A small multi-label image tagger, trained from scratch.
Model: 13.1M parameters, 48-pixel images, norm layernorm, activation silu, moe expert_choice, num experts 8, patch size [2, 2], depths [2, 2, 4, 2], widths [64, 128, 256, 512].
Data: trained on Sentinel-2 satellite tiles (TerraMesh), 145000 training examples.
Rows from block 3 of a small multi-label image tagger, named by matrix and row number. Rows with one number within an expert belong to one neuron, the router's apart. Each number is 200 + 40 x the weight over its row's rms, rounded and kept within 0 to 999. All counts start at 0.
After each expert's rows are labels from the 100 images, of 14976, where the router gives the expert most weight on average: "lies over" is the class under the peak. Only what is clearly more common there than usual is listed. The data: Sentinel-2 satellite tiles (TerraMesh). In brackets: how many of the 100.
# router: router (model.blocks.3.mlp.router.weight, 8x128, trained with AdamW), inputs 0-127
# up: expert up (model.blocks.3.mlp.up, 8x128x128), inputs 0-127
# down: expert down (model.blocks.3.mlp.down, 8x128x128, transposed), outputs 0-127

# expert 3
router.3,239,297,187,264,155,187,163,120,266,166,153,195,269,252,168,207,207,208,166,169,156,206,197,147,194,187,214,200,185,169,263,151,147,204,201,123,189,244,188,143,254,266,251,192,220,216,146,213,164,204,220,212,209,146,140,248,251,156,211,257,178,286,203,238,189,206,204,167,198,194,178,209,216,183,203,211,145,186,149,246,216,207,213,119,221,180,109,186,191,196,206,154,169,242,90,90,283,176,193,207,228,238,210,164,215,212,203,252,243,215,172,187,201,211,234,161,176,145,175,177,250,231,221,165,242,222,225,257
up.17,162,165,222,184,186,165,191,197,198,198,264,189,225,267,191,260,239,216,227,206,201,206,133,123,158,255,250,205,286,159,217,163,142,248,144,268,191,159,201,218,179,228,224,266,238,302,251,117,154,166,224,212,192,267,180,190,190,187,227,137,204,209,145,172,251,165,159,182,137,138,164,267,248,223,165,204,230,150,176,190,238,230,169,288,181,234,219,250,168,153,214,232,147,126,227,211,192,221,198,161,254,197,243,211,198,233,182,238,191,190,265,194,273,195,187,197,200,167,207,190,214,170,271,214,133,192,219,277
down.17,237,208,223,231,172,214,110,194,196,237,153,154,232,237,234,202,170,223,216,170,147,200,238,236,223,267,196,177,146,232,194,224,113,228,166,230,173,158,182,186,275,198,277,112,166,197,231,220,220,184,178,187,243,272,173,224,180,239,142,160,233,140,198,232,143,216,153,191,242,125,226,159,193,204,165,253,146,141,272,153,198,196,172,193,213,194,189,233,149,216,164,207,180,341,251,193,211,161,191,176,177,224,226,222,224,148,193,141,224,240,221,184,194,226,168,185,244,157,232,319,234,248,171,189,175,148,193,244
up.18,182,179,181,312,233,131,217,185,197,228,244,235,259,226,219,212,252,209,171,233,146,193,202,183,233,173,73,154,194,154,152,212,191,185,148,175,177,255,157,201,192,99,230,147,169,150,155,143,201,199,187,238,174,215,190,199,302,220,181,282,198,201,174,258,170,172,186,230,138,226,180,220,157,290,218,226,171,209,210,211,183,189,164,192,246,144,194,161,271,240,202,149,206,193,196,233,180,188,115,154,120,176,176,150,142,181,221,160,184,260,184,242,183,181,198,198,228,178,184,262,172,134,238,195,242,222,164,183
down.18,247,139,118,204,90,193,216,191,191,223,133,153,122,186,156,229,218,197,181,167,202,233,229,166,195,201,201,184,200,214,246,249,185,205,144,176,189,199,173,250,187,172,226,287,130,165,145,262,140,192,170,206,243,182,180,175,171,188,216,208,208,229,195,188,202,191,174,216,223,218,219,177,177,195,195,260,243,155,231,167,159,228,261,193,145,197,209,253,223,228,181,292,277,161,225,202,197,185,227,234,222,136,261,179,190,233,91,217,254,194,229,220,330,162,200,233,144,248,212,252,163,267,148,172,235,254,215,183
lies over: bare ground (60)

# expert 0
router.0,133,254,185,229,231,293,162,221,160,165,185,170,242,177,220,169,209,277,227,193,132,195,266,286,219,176,220,226,240,235,249,255,189,175,264,197,187,185,200,244,180,193,173,203,239,227,247,160,197,143,153,244,156,126,178,176,185,176,152,194,189,146,207,253,204,177,165,146,167,206,133,215,191,209,226,283,149,187,261,184,221,220,209,167,166,245,209,210,154,238,189,279,191,253,176,247,222,134,223,133,177,241,252,239,207,253,167,175,260,213,205,252,149,159,153,136,101,191,251,252,191,173,155,193,160,201,225,222
up.5,144,264,200,147,239,186,156,225,159,182,116,192,146,220,134,237,272,216,194,188,139,288,157,145,192,212,142,156,180,215,157,274,232,258,208,191,185,147,175,245,162,249,169,177,254,241,226,246,271,238,156,239,298,165,219,249,201,223,203,143,217,180,181,206,159,232,192,174,166,177,217,211,214,181,184,184,254,225,138,224,172,188,152,242,230,170,213,195,206,141,221,241,239,219,145,205,177,287,250,224,247,251,212,139,170,286,167,195,223,196,130,215,232,185,180,259,198,276,210,175,227,193,179,165,244,208,196,154
down.5,184,287,260,228,175,214,212,178,172,144,155,195,191,131,163,202,192,218,208,212,143,216,238,194,171,148,70,176,252,180,199,140,199,206,165,258,251,253,163,201,129,166,122,278,182,239,143,156,169,199,192,211,270,146,203,167,185,235,219,248,161,222,258,191,289,227,246,244,243,267,245,197,185,261,230,221,175,169,206,273,148,180,125,192,223,172,216,198,159,183,212,221,236,235,230,241,175,272,182,178,176,243,159,151,199,224,221,197,126,165,221,162,232,225,187,199,198,196,186,187,203,294,198,168,208,178,182,248
up.6,180,126,226,176,178,230,217,233,192,172,155,220,174,173,204,137,197,159,230,269,240,255,218,238,186,270,166,327,221,184,187,210,199,203,218,162,237,252,203,256,125,220,176,235,162,192,248,188,233,170,242,137,151,239,200,133,183,97,253,192,287,239,247,242,248,174,189,260,200,214,260,217,233,215,117,224,180,225,190,242,193,301,169,204,214,165,266,207,181,188,193,271,195,211,220,266,115,176,220,240,182,235,229,173,200,176,216,151,215,209,191,159,216,232,147,210,197,175,149,194,222,245,187,202,150,151,205,157
down.6,193,201,197,157,207,185,154,221,248,176,314,216,189,178,212,217,163,189,228,260,197,247,164,235,128,197,219,233,228,217,142,227,207,170,244,174,272,190,247,299,195,163,183,174,192,226,194,243,217,156,64,187,302,166,167,143,187,140,128,160,218,196,152,170,199,233,166,235,184,168,150,182,243,213,275,224,195,173,139,206,251,234,187,268,261,181,212,223,260,179,225,232,200,183,206,216,268,187,279,164,145,204,215,207,152,166,222,221,229,193,240,198,137,189,159,215,191,265,203,150,194,186,172,152,235,146,178,174
lies over: trees (84)

# expert 4
router.4,191,230,155,149,222,200,134,231,173,173,166,207,224,225,187,234,205,164,191,170,139,222,170,232,193,206,180,154,131,201,225,163,220,162,180,202,197,190,207,285,206,260,134,173,139,202,259,216,299,151,202,193,127,247,204,154,158,221,205,106,211,300,233,201,203,255,203,152,166,212,248,254,266,231,180,292,176,237,225,281,196,179,198,266,194,178,240,206,203,131,248,190,184,236,222,144,234,230,202,194,217,191,146,235,140,180,206,201,273,234,204,161,146,165,143,180,248,190,229,149,151,207,225,168,112,199,161,186
up.17,187,147,224,234,162,150,246,150,230,169,227,219,249,243,149,189,140,182,161,218,241,158,259,247,189,220,191,238,252,200,202,186,161,206,204,204,220,185,279,228,158,244,174,225,152,198,172,202,257,213,242,205,187,220,178,72,183,230,154,177,187,212,200,192,173,204,176,144,149,218,190,84,172,177,186,228,227,193,313,207,203,191,189,208,278,195,157,204,208,214,214,207,187,211,183,208,295,185,219,257,248,200,257,121,191,304,291,176,240,171,191,240,245,240,240,223,235,216,212,219,217,256,202,286,223,177,176,249
down.17,263,222,212,165,191,145,204,201,229,156,200,182,192,243,267,135,160,231,188,202,211,250,187,291,93,230,255,182,181,187,175,146,98,184,202,184,181,173,227,270,170,246,226,164,169,105,151,195,160,233,248,204,256,140,146,176,180,249,199,165,151,199,219,211,166,248,247,208,237,143,209,154,201,259,146,173,150,172,234,181,207,245,164,224,229,181,165,190,242,161,188,222,205,230,210,160,178,191,257,190,287,232,181,248,209,217,233,238,205,196,167,256,290,257,206,188,196,150,205,175,129,197,174,164,201,241,270,259
up.18,169,187,181,171,116,264,244,229,232,211,169,231,199,232,228,206,218,157,223,183,183,223,166,137,229,152,136,186,153,157,301,180,198,84,196,204,169,151,206,212,182,274,183,137,205,176,238,165,202,209,243,236,198,158,187,220,267,122,286,193,208,142,192,165,225,186,258,195,181,193,239,242,172,220,150,180,190,161,216,228,201,151,217,238,227,176,169,210,164,284,106,149,133,200,201,205,216,189,144,186,201,121,173,206,202,219,177,140,256,149,224,200,235,186,237,212,259,227,159,148,144,194,191,270,214,207,121,231
down.18,260,171,199,199,142,218,176,188,226,132,143,207,183,174,194,213,191,166,102,150,227,218,178,177,166,245,155,240,189,220,135,241,189,154,200,201,230,199,185,201,63,205,196,263,208,294,169,171,185,203,242,222,232,221,229,187,208,292,229,167,194,216,242,160,191,251,241,172,245,275,163,228,140,219,285,116,161,250,190,220,175,212,228,209,164,181,195,192,210,113,201,162,226,197,246,181,216,149,155,222,176,212,208,152,209,160,261,225,291,199,184,152,254,215,197,220,200,244,211,252,201,124,273,244,236,187,207,182
lies over: water (97)

# expert 6
router.6,147,189,170,153,239,240,228,160,110,220,192,237,124,118,219,179,190,177,165,249,203,170,301,188,195,184,168,152,269,218,221,222,150,180,258,248,178,219,163,208,242,124,240,243,260,202,215,150,211,229,229,163,270,120,159,180,228,188,222,202,169,240,193,146,197,231,110,254,184,161,169,205,207,181,184,170,176,236,213,134,178,188,197,133,198,223,271,170,222,162,189,200,233,150,225,233,169,222,165,214,166,144,218,257,200,191,195,225,191,157,186,236,247,178,211,264,247,187,241,280,250,118,248,274,207,175,224,227
up.17,220,227,180,197,175,145,189,185,187,264,159,220,117,259,195,181,208,224,159,176,224,148,199,240,182,176,178,195,195,235,174,274,168,247,178,208,163,217,182,189,203,131,201,154,244,245,209,200,201,288,124,196,182,146,183,230,220,294,234,177,194,202,148,267,176,184,190,283,272,222,226,161,165,182,221,142,152,229,198,202,122,194,172,133,194,165,247,233,156,179,190,196,205,185,226,199,210,213,225,267,246,196,200,191,191,237,257,232,196,192,184,166,119,262,166,214,229,187,170,99,158,60,193,221,133,259,214,185
down.17,162,281,224,148,246,234,210,174,248,174,245,230,215,144,213,185,187,171,216,238,146,259,169,138,150,285,274,198,203,216,167,145,239,109,274,196,230,223,151,250,212,209,247,158,260,178,221,202,240,154,195,241,259,255,174,249,205,192,115,208,182,119,112,175,196,175,171,195,167,100,247,284,214,196,165,224,194,226,189,237,166,187,214,220,168,188,197,177,224,139,263,204,200,195,218,237,167,192,220,284,217,182,192,195,214,200,157,185,150,180,200,161,172,272,172,159,225,167,184,197,202,203,208,187,181,137,261,257
up.18,155,164,199,212,213,223,122,109,238,248,187,190,202,186,157,210,183,236,137,228,188,257,198,210,294,193,247,142,146,178,233,201,233,211,234,203,197,124,197,193,189,154,155,207,137,206,181,189,179,172,233,176,228,259,175,180,223,235,196,96,191,220,209,231,276,225,209,139,225,255,198,242,201,135,143,230,217,166,180,222,211,149,205,218,159,145,201,186,223,190,251,160,168,272,223,191,221,172,134,190,181,179,241,168,204,179,169,174,221,293,169,202,276,197,128,248,271,176,224,182,133,232,230,155,218,212,146,316
down.18,234,245,229,113,146,174,225,190,278,211,240,203,176,243,167,207,225,194,187,165,236,204,208,182,264,170,274,168,248,162,207,178,202,171,220,177,237,266,187,193,223,220,204,179,200,158,166,241,233,246,157,211,142,185,203,265,281,211,156,245,157,152,257,188,121,247,191,223,123,189,260,211,180,225,184,147,205,256,126,196,228,269,258,173,242,167,125,198,160,216,194,208,208,225,183,190,200,262,227,231,178,244,224,189,221,198,142,227,143,144,139,248,161,195,215,174,180,109,227,228,234,78,190,244,220,209,139,194
lies over: clouds (59)

# expert 7
router.7,228,200,241,212,139,190,244,139,247,246,203,198,171,180,222,188,129,199,266,183,158,185,252,181,173,162,163,186,176,236,183,173,207,194,157,179,210,214,248,168,198,185,272,231,109,209,96,272,158,186,174,276,204,220,198,244,229,212,217,210,189,195,132,195,195,157,314,263,202,128,205,142,199,182,179,149,211,143,280,154,220,231,179,156,161,232,208,188,195,215,159,235,170,249,175,229,204,129,262,162,191,226,189,178,230,174,184,250,156,204,197,181,244,239,257,234,195,201,169,86,183,197,202,189,203,296,250,247
up.5,197,207,216,181,190,220,244,231,190,227,189,148,187,152,204,181,210,195,165,173,243,231,133,223,173,225,217,168,267,244,253,182,234,233,124,131,135,233,234,155,294,124,216,199,249,149,196,145,201,179,234,235,169,237,179,253,141,175,146,187,248,163,195,224,201,250,177,126,254,103,172,169,212,258,131,229,223,223,156,146,165,226,176,216,228,163,229,185,182,172,142,238,192,236,191,150,273,183,204,212,159,225,173,127,153,141,194,284,181,155,122,265,255,165,218,177,217,203,220,201,193,258,221,193,213,219,176,136
down.5,164,209,198,250,230,180,161,145,184,216,234,243,166,199,222,302,201,202,165,142,254,207,263,144,238,108,182,218,224,235,169,133,208,204,202,178,232,211,223,161,224,167,199,181,213,205,279,219,161,150,225,210,196,198,236,206,178,216,262,177,191,222,226,192,212,131,157,241,206,133,163,235,156,182,168,126,189,173,120,210,266,194,272,192,242,194,166,223,243,220,316,298,221,221,144,210,170,166,173,221,84,184,193,177,153,198,195,188,206,188,197,252,133,269,170,211,199,270,226,182,206,194,138,173,216,244,244,216
up.6,121,234,185,184,230,163,222,179,248,186,220,223,203,253,232,256,186,113,165,246,225,242,184,202,277,252,189,206,202,199,238,211,206,155,160,177,150,243,212,186,213,146,200,241,232,259,222,237,173,156,197,172,242,252,209,171,212,106,161,183,173,230,194,198,130,236,237,223,176,148,220,168,190,161,176,232,159,223,224,189,133,142,172,244,184,141,148,298,234,103,194,179,210,126,156,232,178,202,156,212,195,171,152,256,237,143,211,150,188,204,147,246,208,183,224,138,187,201,177,188,226,175,262,162,174,236,105,293
down.6,207,151,178,136,195,227,228,171,234,213,173,156,242,128,234,217,172,223,237,152,159,220,193,191,128,265,202,224,204,225,200,205,247,153,168,180,225,170,212,180,184,213,207,163,177,268,192,215,262,123,223,164,204,123,151,121,120,248,198,244,180,163,224,256,193,178,301,211,300,242,203,133,144,245,196,213,143,186,205,210,254,185,213,135,169,114,243,204,204,248,220,228,186,266,215,260,183,177,241,170,173,181,239,221,266,128,254,243,241,140,227,188,208,205,174,164,265,210,220,206,188,178,191,244,165,149,234,227
lies over: bare ground (26)

# expert 1
router.1,190,145,253,190,176,149,204,218,208,289,200,207,180,202,195,240,258,180,186,241,226,192,193,237,254,210,224,228,184,149,124,253,276,174,223,132,221,233,197,192,159,123,226,129,191,169,220,228,148,208,283,176,210,211,267,185,162,145,252,264,243,214,236,164,190,180,258,195,179,203,263,156,180,201,147,159,185,277,169,157,160,191,254,250,177,169,221,127,207,232,162,218,200,209,227,210,197,228,166,213,134,145,235,161,166,149,212,217,156,188,159,194,200,229,257,183,212,244,146,108,265,218,151,250,257,244,204,122
up.5,169,192,220,152,189,227,167,167,123,217,163,182,163,165,214,208,180,149,167,214,161,123,233,246,190,173,160,154,224,120,188,162,180,277,236,237,208,218,219,245,189,217,227,144,158,261,178,155,170,185,188,176,213,216,236,260,123,198,106,216,194,121,212,120,237,114,201,231,160,154,212,226,240,207,229,209,242,156,237,225,145,228,186,218,208,116,195,234,292,197,163,195,212,221,220,239,87,193,203,174,213,227,150,105,238,148,262,228,226,200,201,165,170,212,205,262,157,206,166,194,158,251,227,251,193,213,198,215
down.5,173,205,162,233,153,185,241,199,165,175,177,194,179,187,189,183,189,204,151,179,218,201,240,155,243,200,191,157,305,224,193,244,282,207,224,128,241,196,184,230,204,198,249,197,254,205,217,150,262,198,111,149,222,206,187,227,237,319,275,283,203,106,144,224,166,238,186,172,294,187,163,165,185,275,186,151,219,238,180,236,168,150,270,251,220,227,179,202,193,215,226,236,235,105,201,223,145,136,154,172,147,225,210,191,244,198,178,248,193,182,169,168,233,237,165,151,231,167,190,145,197,208,244,216,192,157,186,182
up.6,198,213,164,183,241,125,214,245,255,174,179,139,283,224,199,256,167,180,183,159,248,211,230,181,268,223,310,226,192,210,241,190,145,216,237,205,182,166,225,218,195,289,235,221,191,166,179,258,175,163,179,182,149,142,147,243,210,199,183,199,222,221,226,313,219,174,196,164,202,251,195,143,198,212,177,219,203,205,202,230,143,186,200,185,165,216,201,253,160,239,192,229,185,276,209,227,175,200,279,228,232,225,128,221,228,179,259,310,289,174,209,211,253,220,217,208,89,222,243,192,216,243,216,183,169,238,147,152
down.6,249,209,207,195,219,191,145,168,276,205,196,114,219,211,155,140,182,207,189,187,156,202,261,182,179,197,272,218,141,100,170,185,241,235,185,142,250,180,182,151,277,156,190,243,259,202,203,201,178,209,294,151,273,153,159,185,185,121,131,187,228,187,139,213,243,195,155,302,177,222,220,218,237,191,179,205,225,225,187,165,210,156,234,205,286,179,211,260,158,208,184,169,204,222,209,192,218,189,178,169,229,178,237,217,226,219,128,164,180,185,143,230,246,239,273,164,217,197,255,129,139,230,211,258,193,267,229,204
lies over: snow or ice (96)

# expert 5
router.5,280,141,257,245,201,154,280,187,234,197,238,189,219,223,190,237,255,148,188,204,230,223,164,139,172,189,264,267,208,243,216,274,138,282,105,243,213,125,224,263,199,272,248,173,259,284,262,187,190,192,188,185,232,197,209,224,194,253,200,262,238,207,212,212,100,219,203,199,263,186,199,209,157,217,267,232,256,180,136,247,208,182,188,234,215,152,197,238,194,236,216,165,227,181,226,176,185,250,201,221,290,195,145,161,233,206,189,181,172,235,174,146,238,223,209,219,208,169,190,163,180,206,236,215,227,187,149,128
up.17,212,227,192,177,266,241,233,278,258,209,238,72,208,201,205,232,196,223,142,167,191,211,193,155,220,268,188,184,197,231,143,193,201,201,187,133,192,163,152,180,208,241,158,256,163,196,246,197,152,210,247,183,168,212,231,238,232,283,262,200,233,243,293,193,221,233,146,209,217,127,137,218,226,203,315,224,177,251,189,178,192,196,222,148,186,178,234,236,240,195,219,230,220,172,197,207,219,229,166,144,160,243,268,271,151,210,188,219,243,135,256,208,229,238,251,171,188,231,174,277,168,205,268,260,168,238,181,216
down.17,134,230,257,166,146,218,200,227,209,218,162,182,208,294,260,229,292,228,232,166,225,135,230,145,253,202,187,222,216,228,158,150,165,176,169,206,214,178,232,270,245,194,236,227,204,207,204,168,159,164,176,222,195,160,177,190,174,310,207,175,221,161,157,241,233,258,206,193,199,169,105,258,229,229,127,146,257,173,192,149,182,172,134,185,177,202,222,209,172,189,240,194,180,155,208,252,94,215,179,250,251,154,249,250,192,175,262,208,146,213,208,170,173,168,177,141,242,245,145,167,233,204,228,240,231,145,258,174
up.18,151,266,127,153,169,182,227,182,226,169,220,254,260,137,181,174,249,211,253,238,197,198,173,147,193,179,170,250,208,177,226,199,123,135,176,182,221,155,211,176,193,218,220,290,228,219,223,196,195,152,215,184,210,171,214,192,162,295,214,186,147,313,172,165,245,196,190,196,150,192,160,242,243,214,280,250,213,208,165,253,153,214,135,204,213,234,217,161,188,135,210,189,201,167,296,164,176,237,228,210,235,142,173,190,212,282,130,220,218,164,258,263,201,219,208,189,154,113,168,275,235,185,178,245,203,157,208,171
down.18,204,239,224,303,218,211,159,190,198,160,151,250,245,216,158,211,191,202,204,246,146,206,232,191,256,220,206,171,221,222,183,231,111,140,198,199,181,215,199,275,215,223,137,213,183,187,164,269,209,198,155,205,272,239,165,146,141,180,127,215,208,172,165,218,217,120,224,171,233,278,174,191,211,144,134,110,166,163,230,177,161,190,170,228,242,249,221,143,226,158,205,163,248,224,207,202,128,214,208,224,188,156,133,210,198,183,311,181,234,206,169,244,229,253,169,191,287,212,196,233,159,257,138,218,197,271,235,207
lies over: water (69)

# expert 2
router.2,108,236,157,205,211,214,230,191,222,163,177,234,227,279,238,203,145,253,190,185,225,276,195,133,186,224,202,189,87,171,170,161,286,126,250,172,115,222,138,133,223,218,250,202,174,164,214,214,212,206,164,206,186,204,227,200,214,231,228,238,169,144,180,157,313,154,216,196,194,247,221,214,226,147,162,167,178,157,152,257,182,199,187,227,213,201,96,218,269,177,210,207,218,231,223,188,153,156,170,199,187,225,238,212,216,275,130,156,174,213,244,123,226,172,175,167,213,172,201,291,233,195,187,187,219,179,212,204
up.5,235,236,253,254,253,220,207,150,244,247,259,200,222,161,228,189,180,190,255,205,178,180,157,170,156,266,247,198,176,172,148,195,241,145,162,170,188,267,204,188,128,168,170,105,223,178,256,233,120,182,180,229,212,202,176,194,136,164,150,225,181,197,125,164,164,141,211,156,241,212,222,221,91,166,232,160,140,198,184,155,235,166,300,260,270,187,194,189,220,186,161,165,220,221,121,187,207,231,208,216,177,150,150,241,201,166,171,251,280,249,194,222,195,207,251,176,208,223,167,183,267,255,229,238,186,229,168,182
down.5,200,212,209,207,178,191,212,195,215,171,111,126,201,205,214,214,201,204,242,214,264,158,157,155,193,217,238,117,244,280,241,205,358,205,169,185,214,274,186,244,237,227,195,280,228,216,234,191,188,198,232,192,213,185,177,237,171,129,101,147,220,253,227,227,193,172,172,199,208,225,189,228,242,240,234,162,179,250,178,210,262,197,237,203,224,230,196,161,174,211,279,211,235,203,175,182,249,197,219,147,109,123,159,200,155,126,140,210,192,211,216,173,209,178,182,141,232,161,189,245,115,162,188,157,209,173,248,196
up.6,204,293,144,113,155,178,192,179,205,211,244,242,186,239,206,152,247,192,197,237,118,200,191,179,211,250,232,152,193,131,276,151,196,262,240,185,187,224,191,135,257,166,301,247,172,187,225,210,165,163,221,174,229,183,205,214,214,209,195,215,172,205,215,275,245,143,273,208,155,183,143,210,223,122,236,249,228,189,244,205,245,161,223,175,155,186,188,183,181,176,203,214,238,167,182,170,184,224,227,246,226,183,171,215,142,222,172,186,142,186,218,218,203,82,207,263,250,150,230,229,111,244,211,189,137,126,225,246
down.6,226,190,218,153,188,148,131,187,212,290,230,180,182,150,206,268,246,251,219,239,208,187,169,221,252,154,174,223,187,267,208,219,186,225,200,205,273,314,236,261,196,167,205,182,186,221,222,191,229,208,258,177,175,176,218,244,226,224,183,166,243,220,164,169,260,226,206,149,176,170,204,220,145,258,268,218,163,193,230,282,189,138,254,149,214,247,167,225,185,177,178,198,124,228,161,156,185,144,184,196,209,170,168,214,61,223,187,194,181,221,205,295,197,152,246,218,226,165,159,137,158,117,187,174,150,174,194,209
lies over: rangeland (65)